A small image classifier, trained from scratch: activation squared_relu.
Rows from block 6, named by matrix and row number. Rows with one number belong to one neuron. Each number is 500 + 25 x the weight over its row's rms, rounded and kept within 0 to 999. All counts start at 0. Numbers have three digits each. After the name is the row's rms in percent of the matrix's.
# fc1: MLP up (model.blocks.6.mlp.fc1.weight, 480x160), inputs 80-159
# fc2: MLP down (model.blocks.6.mlp.fc2.weight, 160x480, transposed), outputs 80-159
fc1.237 051:481455517513536477565498487536485566484488490452510512484515483532514497548482511487490531524511497494500471517485467502464499468477466487485538509533544473506535515524497529472573517546483495527497459540518457488507509505504510584498499480
fc1.238 088:501518492494530481466497444497484551506512465453479479519498508518553492518517443496497527499507471453518517547509475453486540492481504513483530519490515495518491481480464487492543523498474484506519513537491506481554510551507497582469495505
fc1.239 032:523468493498532479501468519494502525511519459499473496524497488481539450516449455492529486497545516500467510454539511501509467525499488461526539456485510560516503538519496510501512506469494486472509461498509466460540482496490477555515470508
fc1.240 017:541518486463490504500486466531488483482534492497470510495528511516503485486478472488492522526443482518515486505503546490501494503484473502515492513538492485512481473514493513532539501486462487482497483515465520519480469528488571546494507523
fc1.241 191:537543528534466528508482487490534483516502488506505455491546515502429507493470518543486521546482510516511478529498471496467491505507483515481502497495495512476475521533481507508503490538481485491495526496520473485495547486509490552535512478
fc1.242 078:544481463499532523514473463509502448475487494499485513507536500480513513472495504499515502478467470468504511532464505504465522457510514471503493483496494509500459519511551531517486500558538484536546480508545520484507525514453466498487487491
fc1.243 054:535443537463519496445468478512512492506490494457505481505497479508480530493496489481497482475491505491492498516489483538466525510490497527513538502478471568544509468474509515441540497505494481504516521464498488509497470465496489573457517483
fc1.244 087:467481507552526516537555514496506515522476501527546485484516474504503484520501471520528491544490511532520490494490516526509501534458482509518493453493546463472534506470494508492537513537444525565465477509491481478532517524510493549520491483
fc1.245 112:519447523547508482470527481524520524540518487510507501530501523468485538491502510472485513515433542486525503509507524489532508474485531529494471509489534522543508468470537516452528513515482460482531521530503496549484480468487491516487467495
fc1.246 019:504472508505473494524495465429518526506441537499531474482533533481485439502456490528497453504498533504502492504530509520535502492486470478510485504521495526503441500540517552543506496535470498469488506488532510527496491528485526524458484497
fc1.247 022:500531510468523466490518503480527511522503524491518482496520451507488519481518483487523462518500517515521521462539494459487532467566474502495460528468496477520502515518495449467524484527482474502478525488499485508472555506501493503475535503
fc1.248 032:479503503535506502509530500513520506498448474461500492538468529444513492458479476495503484506484493512523535519496493517491472516506511505468473461500475501535476498528538515454497534509503497519443525483428512467570529536508492503510508440
fc1.249 172:481438485484434506492507523503546515514487498516486489507485503502534480468495525513494483509493495566515509523458487492435546497525510496493512504505458517459527522506519525460486508544446533471469530457517510454526494462528522571506505491
fc1.250 140:507519448516521466518499482496497504518518509483495510504468549472518485506474463524490456499485491523513491492507523524524542494453520551466480520537514489569496512494510491545528493475506509460493509544512536502444499504461484531501509529
fc1.251 137:486493437462487488480513476529535496532485465485453495538474535480555549499528473499536491521496526511513506511538519511527540503527471517521478525478483499546489494510523527461533503486508492475544481481510517493493468484527494519492477469
fc1.252 046:490501489523444502485514538460496484482461475503498495522475515489507455515459547504526525542510489506505489478501490456491505491503510529530517506513536532531475526465485475532514484520477466468538494511504503496509467519492483545512505464
fc1.253 097:484500496510471501455503500495489491545496526483496527510465492507508510462515494524503529502573456483483495566476525505490505487528510534473525492489447515500496503459530523541504494513481462500444509497479501496445547462506495513521517485
fc1.254 055:523484529496525475427529512503517480514509507517470512487509479505510480493521525501540491483468501502466444551483507471473487486529531471462490512562502547509458529502556536490510479489483549516513515480491523470503498496471508500466502482
fc1.255 048:482515495519547498510516476490526554504527499502518514538503507531489461497522480550544510524517493523481497524520479476513501559512446474490535451491491524494534491504499503475539500564471495514473512507498473449473475525502475547451481455
fc1.256 162:505481506486470518398522518427459461543492468493522527499462534465519500466503471542526530491494502501502498526495527465500487517479478480505508520543451511507510491506538472473495505526500447479465470492471553512460509531492501521464490525
fc1.257 122:512469533521494495464517524547477543494472520517497480519499459519488492537475502517505541488474515509461471512502484466508527460449476510456524544560503473469494537522471505484552496530522483471543473495502519466504522527498466543456526477
fc1.258 034:506547527471462486514530474467472503514516474479472522493509519467475537538509495529507509493529475506497463511488503492504485500508471533461478527506488478532494479521498548506475473519471475540469518437518546491551494464491474501492487509
fc1.259 043:474529494505507507515447461474490480466496479503484523526509487483487521494532525517502515507488525522471470540480491485470547462457501506474527526499482516531496465506491497500524512548542518494485496522527497551466478515462463549499454508
fc1.260 044:476523470502457471468502504481515500508496460492508557532455525495500453499507536491539485491505497459466436483493479522528520474557470529520503531498486481527488437521492504488526549518486479530519499540482518460495482487509493535474477493
fc1.261 091:528503463479485528476528507525474497493498469464494522498472507510502519495542469485526488503506540491497521466561517519463503507473532522507500508495435520513490531490528538477507536476503495526442526528473532487470510488509489524501457462
fc1.262 018:542476520560526544490514521491474512504501539488468478541510511517531524544521487506473513492492486486483529503506499537488495464558474475498476494497532532481483506509502530486543485524511470524511456515515496476507474507506501514496475484
fc1.263 118:494497496475481492481479513466510497547492525477525482497560533546517513495517480533508481501494482520542485526455503542500514510500513480479466495552511512551509571543556495514494486492506521493497530495485524502518507503501503523476530535
fc1.264 057:514500501497514488487494494436531461539485457516508533486521500500490464509484465532489486518505532482531514504527491532527521516484502455435473445517494499512557495497520520504505521495476478497493500511568532510515471525518504555496481498
fc1.265 023:513491511503542539502508524468519500465501501527499545522482495439530480538547472479508508535507493550494527496517535506481475532478502494497474484524511496530472491495543495460538506478504453517482501481514473501507440540525484540494505484
fc1.266 071:508480485526495493470508513511456512506524491464529481509458486514514479526479546524499550537496525503525498529502492507537463483532465529468499483465537498472507522507480476456528512497512504478486503542529480494572478484540459530489507546
fc1.267 020:519510433505506506512514516513547526508469512548514513487540514490537498477518482470492498487492540507491452503494497505467500493466515462468516516533470554517466445502513508437512480476480441484502529469522472520456478485474550514520465504
fc1.268 079:476467495508478465478456542487527469527497488448530504466495520530493469469530473514516519489479476470493495529538514508489484521473529523486462507499449527551519491538539529482538512513515487518486506570518547524503505473487499543506495527
fc1.269 029:467483489511510498496457509513478549473494482470513458500519525523499457541545536492496446471512489474479507496514449469492530494508474506504506510508484469532486430520495519516476527484491518533526497447476491536513475464531504525433512514
fc1.270 047:483522510494514524444542523481514518542491496485483524551487494521509486494515494527505509506487487480505501494524519447492455507543495551486477438527514531456533530552533518487556518493508491472490489471459520477478500475523492536467512493
fc1.271 023:462481480503491497494482454509506497508503493508506524491472505512476466532447574506512486502522514540481549513525509500482469502524528477523524509511502495525521511449479522489439474532497489554515473490526509516528544488516460540485460505
fc1.272 026:498464518504552490476485500495500517501526476486466484535529491538483556536526511513503499501519478447502508503527545486499475439525460512500532515537525504464463491506516508515524534485453493539492505475523502557472491450517511489451533501
fc1.273 214:454475463512551523486505496537496566527478487500546478483473497496529510505506478519486483497464494525497482519512504489478513443531502512520513501517524442527486514519497491432511479530504508467499473492480496512516496511478494566485508510
fc1.274 031:494503512524527498520490477502507566475511493487505455474534496503511465537467499521513538546484484468508467478513481461494518472507494503511503477539573518474530524542502475494507483527486539493470499510502474428549503500490491553532521497
fc1.275 036:527492469519495513498546541489517548487509500542526519525476480523484500460498477506503499533450504497486541492499478510517499470556487519537530520530519467492485500474508494523512544493494486499464529483493502469494495537513497561501515493
fc1.276 020:479553488481459515517477522546485510505509431468512504484494535513515501512509492487504516502507512478465518477529522540520494510503538514488502493483477565496539541467534482505502527515537509518463530488491535500509552469513470523496488501
fc1.277 020:474497501481482527447504479530498495523484489469452494517524540473448467475517495505517551504532501502508479487521541486501455458478469476467525456492517514487506493435541486487503520508519503488488525511511490518463529476495498529500510476
fc1.278 156:520485498480519534467494539530469497546497487470452487485474506518512537495504510523497516489464512518454495547501512474525520477501505490495540500532502545466475512501503470463526533510519466495468523469500494502491455470502471523503478453
fc1.279 129:503502511508486493513469517518539516515493505477515529515444474491505511496474483536498540480504509520506501541520511504515429508479461543505453523483465472494505508490453502455473481489476497512537485511521534498484534509497476572485545566
fc1.280 067:529447527490478501468502523495514507507484494481503495510469496494496518463531541459487499513524483499497497527478500518437533516478522494503534495510412530530462492533510468498475445519521459540511480529518490478488526489486522515531479507
fc1.281 022:491486508481521514460514508521492547483494453473503513478473507504486495506493522530470504512535519470449495538520518558479477503530457493511461499474536526474484500494523466505484528495514491527484495531483412492516531515486514520499514474
fc1.282 132:503551523498480513503531514512504482558494520487484458512476484549458510492475483510499498457505490484492474463541495526495498469517508515464470475460483493505498558522515532465523496456473499482483504473534520482496528521520491556475467512
fc1.283 101:478471494520495495447477504536497502512481492493506494490516511473480487525513533541531528479506505532493544488443497462462474499525509485508523481472518513478509495516480509409472519498500515466483530477495463450509488497439468504490462478
fc1.284 048:506512446499473478470464480483469509522514516471468512491508469466510475489462522499496493508458486473545500471480501495523458530478515489520541520524488527493555525539524497535567491510502511492515445498492560482497493499524523502500516496
fc1.285 084:503468507532522504486479528529485500524500490508556508529524527501506462449488447480508526473478529485512515529484492549507508461511498449520538509486457485515485524519527486469518561469494501489519494499487527517497455461480514525490481497
fc1.286 069:490527476470500512464526506536497498564485502500474516524446542488500519504504512471502508482477474534500500519490529487468537495502496510547494500510472490529481523487504477495472452487511475467522529531501509514492500490454479555484447485
fc1.287 037:513478520499496477530481490496472573465547499418497505515512469503494468532475508513470492509474476464504438554479485486515519473518493519548500484502507474510461516511500501486548522516519527475531506497510530486519521530510463556469478521
fc1.288 157:493526512506447544484524544520519514497465499535544536495508464527471458464504481535489534493491520511498485472525485487458499526480466440477458521474452466500516505527527507479538503504494467494545498491520530497468458502504445553522489552
fc1.289 063:509481498498529483531486465526513515485519504463471478521511510494552545481503506496502500484515517486487487499489465548455554466516468495482535515519491518524493499493494505437510519517553487510503517489531489564496492437533535536495488491
fc1.290 193:484480498499511524462487493516493528535523481481488489521485515507557479502495506515510544458489520519445479454489512470506454512510485524470483484486475492495493523481492510458555499540529489517488504490490522500494510484484534535437462521
fc1.291 027:543492515515513492441482541508486474513486517482472500495500509492463503515524488499481518505477528492507501470506467515497492506500490486454509480492517544494526495521499465453510509506524497536499477471521474473492522487478491532478481494
fc1.292 052:468510490457496480436470468534462479534525502464526485467542504495495512478511503511462466509530477518499532495481545478486493512518505556499494430484539476459493497509517542492462537483527505494491522461512535521462510510520522567491467503
fc1.293 174:518511506501483512532458432490500505469483512513502479498521511500491527545494501539519521548497496461505470469489484480496485494496455548523509503519524490508524457477453498504498512529481493505476470528495473456513483510512521561488566535
fc1.294 097:499508544480528520446516498473462531544484517492522531483501542486495485440524499552540539500513514510473445525480532444520504518512522458476530492472497511492473480541493479493477488557506461523459505512495542499438509518544505510494478522
fc1.295 145:475477521538501448510510509510454473505475542506516469487525483492492514511512516502448509473478481475542508511495536515505466526477520506464487522493477504544483475515494485515477540510514561509470512530535516514535460531495511522511511513
fc1.296 154:495498501534501493508503503498495471550510508490515509502499489452469498507521530513525479518450492513525504485542522482500498499526524501546545506545525453516513466542488472478499512493533505483513505490505471463490509514522454526495466487
fc1.297 071:510467476453533493452464475492515450505490475482514530541501536527463553486501497511511489514486512515481465495500534506480509495507452536532510522481482545506498449457537518475518496482496461504532517439501479516493490488470493542486515516
fc1.298 030:517513512457489513505475505524496512484486503513480528523521526545496424493456519481523479513484527492486477489515464503518510510499506488455517476549500486474540502531547542515544523500471515489530487451478506493541529511478490500527498499
fc1.299 129:504475504530530508483524500524481479504473507475507481490470454500476512549481536492493544498475507495499523503496468497455505514541537500523487475476493499452507546491469506464527457520515529528478491487536493488483484489516499518498455511
fc1.300 026:520484507494482482457512554457516507529528449523502495501507510507500519492516488481506486504486459489538518509517514452508499533526502500469519514528466505452515462472528525514521513503472485540534521514499466514481481479493463534475484478
fc1.301 026:500508523470458545538535505439488549561509484500503491518489445504471534476509460516488506475508502492481498486459545481495516479548502510485507501518509466492546498514552527518471510542482530534483499511491495506472512516481482522498483535
fc1.302 093:489476486458515487470546512498511523466523476472523485486510517522525480496570479494500454522499469500519501486496507519492461459490486518494513514483478501524515530497501514446537473514523444499493473473525503492493476475487518518510484522
fc1.303 127:540494532517483548488501473527474521491505496465514513559514500504497510476527479509515452535472506511482520453514482492486520475483485532492499536443504491533519484479483500428520470491469509513507527546498490491453459522528504534531489532
fc1.304 119:458510509508514507464471513470530543498493499471526509504498554491471513516475502529484512518492436511510533538495518430490486477567484501474527495524483506468502506516540482476546488525520506503474508474503544470507513523513491540471492532
fc1.305 198:483463457515550523488493473534507527515479456456475468488492492534550539502477502498473503543486504477457459499484484513443523493526509514484519468497500476495546513497526503466527467489498483529500492479525496496481506429516507568501464505
fc1.306 018:499453519506506497482479503488483481503503472486460481502568494503531511470432525477516484487557492537490478490482478468475527474500472490488480515478512514512522515501517461500527503502507449460475549490498472453522493494477477507520505469
fc1.307 041:495553527455513481504514500447478537512522488498505492479494522507490477506494496533542473496528506500516475483476482518525434503488481504494478493506463496490515490531478514491484499497515494556510492418500529513545538542531522536447511518
fc1.308 047:463469514524530472509477526576482555470481505463488504523487494560507525506485531495490514451484525509483500553462495457493482474492492507516476488485481467485520544481504504474575522558469512510523473510519542536510504517529475534496455507
fc1.309 154:510496516494484515467487489449526463513486485508495486483516512521480513455455511541505512516501510559498524485547481474463543506543484505477517435509508506491485506479491557470515517503541447488496499503532485530472522461518481540457464461
fc1.310 204:454522543565478472450501499480480483475510504529491521476541488491470524534542487521542493469514449491512484488494492476493510530525487494499522514533516502482491470531493508493506522516494483494473480498495523460512478514466539564506542491
fc1.311 103:501462453477508449478476526514512489534480461471472527468476501497497491465517507474545531481478483488493522521498560545495507488487526490517553484435473555513445478499539534442525479495511516499497508471507512486516522468492492554493530463
fc1.312 224:523477484540503488502503510478531560503480479519462473510501500481508476516523502522480533536513544502507485466483463527442498455515487474444490531514493512474498533491490535476508512552519500479471496507514480513531488498472514594493532553
fc1.313 061:517528441538555519498488490490500459501493487491506486510528480497512515490511497495467509501497484470480494535469524498488517553535528487518459491471506518551517473523498524477479529544511432571515494517530482513497484515490485521515457511
fc1.314 031:481461482504480443533483480509504537461513501513507489494514505503495440537467514502468534510564483503492524501455505512515512471548516502477465537467504476517487532488477505462502475533502503544483531542501485498527486465539517530482539547
fc1.315 042:511470505463522455458459474492509494551478518525492501498502534509485510485494517492459526521526528503529459517472504516499494487501532464546527459525472542465468480465538509518447493519520437486492505482491474468510509496497469507538476492
fc1.316 055:546485517488483523517526530513517475493531512513567527477465533482552506496476504493511517475489552490528469513466491491507488500529450530495483497493534489489504444538497501488476508526478491517561555479468499471518531499485482548484500479
fc1.317 025:540499498504473500521465516490501525510474493494495498514497531523536502475442526517525517476489519539482522493497483517540485506512530489504522486514502486447488477529511515505510512495505444543510443530528481440473498494456474544460504529
fc2.237 040:496511465518511489504483473488521497549503484456488507495483435491514515475499482511496525500462523494460523517521514501503480511540500447526484511491460504518440503536530466444495476495480465491514484487508523519486492491528502494533511491
fc2.238 102:480482500489508529499502482488509453538501479479474476480461452496515524514503497500526501520515517509482507533533496536499503505548459472499523520516460491521525469539498480479471469525471541534501477455493500484487519453477503528552480488
fc2.239 029:496485519490476456520519507479522477527448575499473486491512464505460512475504495528511498490512532487447501539537472519481525503499558506523507536449511494509555476480504479507512541518524523508502473476503532520503547509496501461487535454
fc2.240 010:516464471549473465484493487478500523492477509482526542526476489537562531473468473501506468525466524479482502511548463505511552555520470478486470481549513496470483524489522516446502489508514476492509498477515479525502501499506475499535494488
fc2.241 159:495500506501498471533510488499513521490562497485519507521497483486441471448491499550493530478494497523488459451497479520519508481487495537478484475561501492565531479506554486504501505471499442458466535502493477480486522507557514497503480479
fc2.242 084:459479520498490499477476494481522517494526479507503470492440514478486527490494495500498482511483508491533443527538452531511498495522496533471535540467528532500502489495485497468520493513517486512484460492504513493510493485495486527480515519
fc2.243 059:499517479493531533517504437519482513465498495449505556479514496475527515459449486502517472504510484475496475500492512485464514492478496517490484466484494471472515520530506488494492488537512487490467471547519503495524508480496517496542521504
fc2.244 072:544519501461467483461473436499527466516527520511475482507523484496560527484552524493484475482516457473481518515542475486512497511521521484517537492468519528500463493521560496509515491521533443519525493502516480492495528496511474494460498481
fc2.245 097:467551512505475540516479478476465509451556508454492510477462452501512479436509499569535485502539483515475486503525502487469533507514507481474546468494492490482533509473453463497513517512478521536453476503459493474503527509533520502521520486
fc2.246 018:475480489501488511537491539478513464477502519494495504530535491486484518488482557477456432493481532468472503534507488497513545512497482490533513540512521490476482503456485518474543485491527549576502498475485497466550504487521494501498502487
fc2.247 018:499476487513487512482487464508474470488483472487526510512508502473539493511488518519520492529471508513481528517477526502491530484501508488507554446519526481476513470508430518442499499523500527550548468497501511505517531509515505479500516507
fc2.248 033:490498493501535509492515453520573452486542479487506477458479512544559469490506532517505465471494465489473476478531497504488513483530500524508546497496556525468504563460490522513510480490510502488499473501501486519470479469492468528477500527
fc2.249 158:488527455510504502528481454503499486482525498518492472496498491532501494574516523523512509502503484462471527521512525553510470554485532496472471477502485494485479478508475512528459524474534503521482453560488471546523533502515519453533446515
fc2.250 140:499474567474526534512495526485474483520540505495492511508484487515515507478479483502519514479504528524486504525502502522502484491545475486516532475494491505433507520453453497441520514550492483576491471449497488539518495465523502490468484518
fc2.251 134:489495514510504490463476494454450476521530489524515501501506505529484524515504491512495469469515481509476475504549486513536486516512505512462498501493511512506499512545477494516482494500480518491461467520501508437504459504530556502536510520
fc2.252 056:471506504456563512502453519477508454490535496546477502513510492493458501532468511537502518499485504490519511458480540502532470493497497492532520489520520511475478506542465508496482478515493535516517504492523448520554534494500538472499524510
fc2.253 110:511505492502507474494512522531489478492511504502521552494515487496503481479515502496507514483481492437509490460506515531484532521479474517488470512434536495471484499510465533522468551510499520542529497456514496510531528483497535506458473515
fc2.254 056:475529496509514489534530507480472524500451560531538510530510531490501491529482529493472519503518483486504515466460459507466487515522490555523505504485496463530512495504499521533461457480504478478479529486544452488469561516549515511486461513
fc2.255 049:454537529453480480536475500491483494506491539515463513445511466514526575478552490519485519483493532473515504550483495466491489505524522494537467474495531517516534495513506463517480528478522566519521501457524517479471534516498504482515520447
fc2.256 131:522497465484541527475494503491516476503492531506547515481540521518516514510518512440502504524550465502463510534506446505482547551507519508492512519501491498494493496533529507510506470410460477493450538518476476507496458457489522448491537521
fc2.257 120:493511502469488458539479437463540488548524494462561489498486490527540478510487500517495515448488496498488537508525516489465483504523491488517503531507483514504524459461493501468475508496497496497489521488543498516485520508474518522518522495
fc2.258 037:519490514522559537513438507499511502507548481475498491526474486533521477515516504529523482530503460500453506536503516522492536500498534511486543459457522506499478551487481481525447507462496517525455466474487486486483491514501497491525467502
fc2.259 038:486489505483502507500543469537515497490528489450483513439493524469495483518512540506517510478528466461509537523483502497475475472490475501503467496513481529468500501535489463485492479541483494503494479526515493486559496476508496501535509524
fc2.260 049:484485475512549507491485503453480476491470485496500473468495496544514505550473476525496505473491544514492543500529515497436545558479512542524495511477499494477519569489464490484460490534521497488459508477497536485479476482471493496544547483
fc2.261 076:478506477517475432516526461471486525495475471487530548509496521467528467479478508529493501534521505477488514483481454486524497534493518505470519498500511455518530499492503526490519504488465483456503496545467500480509530511479531487516508516
fc2.262 014:495541481486511454529471536484535461469484488480476554478513501491485515483520500506492503531463471494486452476488448498489494540485495516485508498544529494519507484517511501470519530491504500486526490562485526497485501462530533475509519492
fc2.263 105:516526540513504529520498507498530483482471494484519530496475502452476499506483507483501512495463520473484507531484492509511491501485518531517507491512499502496489497484463483515491481465494566508477478528462433488471522488510538479558479525
fc2.264 062:467483529489542482490541472492453518511487485470475539525526518538467558487537502485497515478521531504469538513528514418507547509563540509508492469455504526459517547516489479502462488482514498492478521466475498476517493488515455457482522453
fc2.265 014:518484498467540449530521522473471457502488502552476505493516473493487534510493525527499509477480491453496467473481471503485534480526490511518546471479502500506479483520507525490528515520507492485493494459471495515488544483535542499508529538
fc2.266 062:500514509458509460550529524501531484498490504501478537504476507524517490493512465567504463478489518497496492511573504516485513494502530405480515493453521510499541503487522504525444479474521537517486512523474500480516492494541502469476522489
fc2.267 015:451488459514514489498472492476507492504503524490519474524470490489504504506457548479496472500489468484476526488501483494496480476540512497494507493501493530498534498509486570492500520532560477489490468486521503460505455559474512515498499519
fc2.268 059:485479501477508580526519502516514536497481516503442543488515519490497477485470542508507498489506515550523482485520461494518499474514505521483511507440496472478478511515515540445487491483486516555507474508526484475513523469491484492504522506
fc2.269 034:494476529515505496465487501500502510524547505489481496515462490539476485526477430550509562523454526484473518464511484498510490495541498514483511514511514500477500540553487449448479482554504513505484468484520484501499493480437468521532541522
fc2.270 035:530506460423506446501484506552529506488520501566523501501494507540526520472523497465512482515520516490460509521500469556480473499535505480529506512462538493508476536532553499488479461520501503548481470502515464481501487501539511425518482468
fc2.271 021:509488457500526506530503485501498497496469504494521511490506488530501499475457451477523495502498499481522510563532490524542551527489440516476513459476524544472503447541509508492564494503502504499522501548505487500519510514507516513484460518
fc2.272 025:453530493504512522477511518487489517499516484513479491493485505532508523511511450537528470497459490527504530458488521502502530478502488481533495519479452487514491521510463488509515491525498541481470498536501519482502489535443459464525550499
fc2.273 227:514466511474530514506506456496450492509510527455516453462501468515474514497506508540534510507500463489503522473452470508513544452469474491478461509535491521538536504518517524505493472535467521532484539525477499553485488505481519490503500580
fc2.274 028:510497486486508469532495483530530502522477509520487474498491474498512526462492483522520439514495543519497535499509480508515469511554517450534457492467478533543452480509531501506485478491482497523528523483502533529460525490472503518501502480
fc2.275 033:500501521486506498456475455484483469518505524511491486550520473551527518521477481500490503506525523503531537522531476525514531448468518496514463504448490528469489568496483544493488468530517447528441481483516524515514478507500524538556489478
fc2.276 021:539510510542504468509499493484479474517507499511469526450500503541472519515503507523490505495430505475515502522503487516554482468499455496519475510493497497455482538511485490530518512480498501537491501476520494447512468490505521426478471528
fc2.277 025:519478502485541495477490559470511483479486503485507485487511508530520527507515475500461457490453494473536489547523489478491544544494525536530468494475466519487506515506494486551497483491508501463463461507462498493496477532491492453480492495
fc2.278 159:490519508520491477500476520478475492479507511498497506498530482478507467500493468514524510476517448508490490488467512486435519455493508470493498531536478520520514465534482485527475501537514515472479465472490483564481500525481517499482523518
fc2.279 135:478518508512539520516512489469498511493456477508507498463509554538510471481463523529499501512496518503476532516481495488534534495460518500504489481491498497474502534498560464535510479473544479495423500477467479478490523517487527451512485439
fc2.280 068:464508505500559534486496489480501537477492526513549508491500472514495501520478527493489534486518521488505473503514474465507474490467488530511512489494497461474517517500534492515477555544488517507503492539510470507495493467492543522510478517
fc2.281 023:483492485492501521539526472452500559501488485468461487525477499472530495482497534530472522497500477516484456501451496491516461481532511527483501487504519452520503524481484496494489509481516545471497523490524486552475513486536508465504526503
fc2.282 136:472481484499502483510470488481489506537489457517496536506477547475508525484485504478491500536479516450509440502473478512545490524488516523461492476468527501557493487497529526498505493529551475523522509488467517524501559476532494505548474484
fc2.283 100:501505475551542528542509524489495479499482526469482539501477511520513475487519486509491532508475464479492457501503503504515519480467512522525486485491490490472478571502495496540517523492524517481469523517516506496516497478491498536486523500
fc2.284 052:454487496468505504475543519531503523504501491510509500495500538545461546490470483520508543511472540494479472542495500469492561463501518506488539476465496487471494492473485490521479476550484458503483491516526485481493454457490443482502530510
fc2.285 077:490468510510543499455497461508480520480554506489469523477514448479519500514497501492483536480511484503508521483508478468522480528501519502509493482487496517453504535496471505528483462509482526524509473473519521474527553497501514494507500490
fc2.286 059:520509541460565505435509492495516495485494490535544520437526480530492484510523503495494521527452435503510496530517488528475466479480480493489520468528469487521491519521500454503551491497540491473498468541528476513518503480517482513516522535
fc2.287 043:515544483503495425515511478485504512483485533515522524496476540469498488464497498530510488507470524511499514491508469492493520498549477494448472520485481537497504476493489467464487478497472499533488498516483512479522553473542502522526517517
fc2.288 150:499475472503526495476497476524487478506510469445555540448473515488462506532488494485485486470486498457544504524455466516511508539531497541491497475475530522466518483456502514524499454508488552509464503473477491497518518492492513472528503513
fc2.289 056:502504457510522487504543413470489492510498478473512535481532534462459495478479506532495486472517477490498496516512519530486500547500526515462496461505519492433520505495481509516495489553501467515483495495523496473565496484471502517525534493
fc2.290 182:508480485494526527500508549475474486515488469534491520480531491455452504500490513528492529511478504515522493528490476490455485538513547467488574496499498484484530482522523493518482456486499504470510539464474535456489492456514523485518488519
fc2.291 030:471486474495495531477500526510487461464547481491482484481513453534502503500490532508485530470503512488562506534469530468524506513480535509504500475500492502525494513503498517527500496491484518501447457498489504524473487533504518457448509502
fc2.292 060:519515541457522507472469507503499513495461481494512516540478530502510525502521518475477504463479491474490503508533523490505508479519519504524479493466486499547512529541513469583502478487519481492530466489468440499521453525465480465523499495
fc2.293 176:505480511484487458490484485475499470530457477472520495483475471486528531458510523522524482488483529476479498508525492546477498482480521446494510499513520493520471524512527485473536508471545500503471524489549586496488502516476536507477481463
fc2.294 118:534483518459492543509460488568539467527497545550494453494500455499525521504463525486541495491518511446509483512516471506469509469486504519467495445502506508486477491496466471528511473434476533517521515529511445489512473508494497468540506497
fc2.295 157:513534485496531550536488491462521499512490515475452554503486516509499519474507487453531555500514504519467501503497498456529494519503499434515512519489506504514478467526497486481500503511478487498535492438511500515470555482495477522455507460
fc2.296 147:560472504451516497486474446495528496503514522507513505538474528531471475515525488487455514485490475494500512497482530550426473504500512505491518478498461536481512537518548521523526519507454502519526521487526507559505519513453506450551511536
fc2.297 061:497540530492505521499470459502503496476508527452513516460484473480527518451499499496514473474514461468516493489498485496449518490529511514494479488471473497523515518499513451492500527532508503483469483569519509461534495482504508513526547473
fc2.298 026:502531484488498439515540518524488547499511510508538479473467529487508466496466492538514492507482551506480501478466493515519486452525529487495509482493469519493505534474537458478476478476534479520517508489505508514492495525511509504460482497
fc2.299 123:506539479501506511527457545515480469483469499515529494486458534506513540480484498509486463467489529496536481489501530520479495483484488476494512520452500536509470508499506479515496522467539546459489497492475485523508498524496470508477528511
fc2.300 025:509521543484560510474492438528506496498473501497506458508535512492535522517474504509519537504490532513503539513485509481479447515503570507486505502507498498504509511548480528500520519526513463473500440485471514490473474485515528476545522543
fc2.301 025:465440504523526473491496531505528450453511510502504487516504516483469515510502564473516488522478527484529524567520486516467555463518504461516507509486505521505494502507436520502499519514522504510507496510495505460519523489501461457488497488
fc2.302 097:511524506519478542501475484492485473499487497478520474488521474520492483494470509523526521455494538482471490494477463545440573519532511477481525481520530437493508521490492487525532524511483522561519558515515482514469513465490482511476499549
fc2.303 126:544519510500467470537520472477496512502486493505526507479514550506439492469475490534513469538494528482534515477528489509514549519475479496499525498503516519474463492497499519528527471455489490518487460497473537481517496522498484518539537517
fc2.304 139:499512521485467567504548490496511484528495486526516484440524487505502490453509504461489534470475496492488467506540517485516512523557549475468515519467486501523488463513479487499480524500494499521488502480528463487452502474497532549509517533
fc2.305 224:554543503495531507539483522522474473490465460508504489480510517452538529525510517499518513539503486499516483499533534514509493490508466495534506512512483517529491506540554473498506432513478465528503493454479479490517492477533514485503505468
fc2.306 011:507504492516507470491474506429532454459488515543484495523469485525478493508543453491502473490504474514546491482499492502485503472492470516522494465513472491512489532506509509504506511521476450538502508467498531483532522532551523509483487521
fc2.307 042:507480504482476492531483495540518514530544474500508539503483524541513511501514454532536481494483495515479513513481498497501519493514550508487507473522477542476504490483518474509482473501529478500506490476474450481514478476444488463569487512
fc2.308 042:474524492474527494534504455478553495519499470543510525455505466499508488502498528463524583513497520469460502466539490508487508478554494460498493526507475452500505506586471481529483473485478492501507497529480460505528495502500516538533525515
fc2.309 118:530537538508501504516546538517494496497523474505476489510476472491475480563464490500506468453483529448537513512488481528512519490472481523514455534483504484517495485509500509508512493488501544508502509489509488501509514539525479495505512514
fc2.310 183:533513446523483448519499487508509526527474490498491523496466496504499506538466533471498495514479531500501490495479551524487495519516498520566491479527489486519494513528526503522508486527556490556530516475533498499490509467529486482511484493
fc2.311 089:504521500483543507489470449486503513460522519503522548474528473494509495492496480498436509492509489464499481500518530483492513522509519529461447495444516490508521539545484460519507462534478482485486489507501502486518455527538521487537507535
fc2.312 218:483484516483522499526493470496491497524497449504513469497484515471492568473459531516520495552484494488528472473537530504534457509515491473522480473519492519559515506487510505454485513487493500530521462501456511478487508496488495509481496451
fc2.313 058:512504518487500491510502474520482508479497425555476520463518506468465523446467516493513513445497515527479490500490484477479485489517477504445545498495524489438502503505489526471533499496547495525483475510502505433490493455510510525539520451
fc2.314 032:492516539501539486543497513504511464511510501500504501500494509476463514516503495502517453515444490525545482525582508527534476537552486485515541470525532516425509525540512495476496483492550500475507511490483487464483500498516509509532477476
fc2.315 038:464524520493475522490489478504519498454532503498542501468480460533518478463498486513499459518474530506506472548502478515475508467499488571477544549503527511497487524530493504501527501519452498537474501528494481499493483502506483543487494544
fc2.316 058:494483498499532455478477526503521513537552480473467461492468501501439539496540515483520477527464495488502510479493492505543525499526525487465516500507520542430561557484509438499518490477507502516473499470491504532494481513523534494496475488
fc2.317 023:492492538514499504528517521476528501486525507492523487496470448532479551496493512515508472545463513469493554546510530486507480464516447498506490512467454545529508521502485479483509540509510489462504483514474496534517479562502460535497462491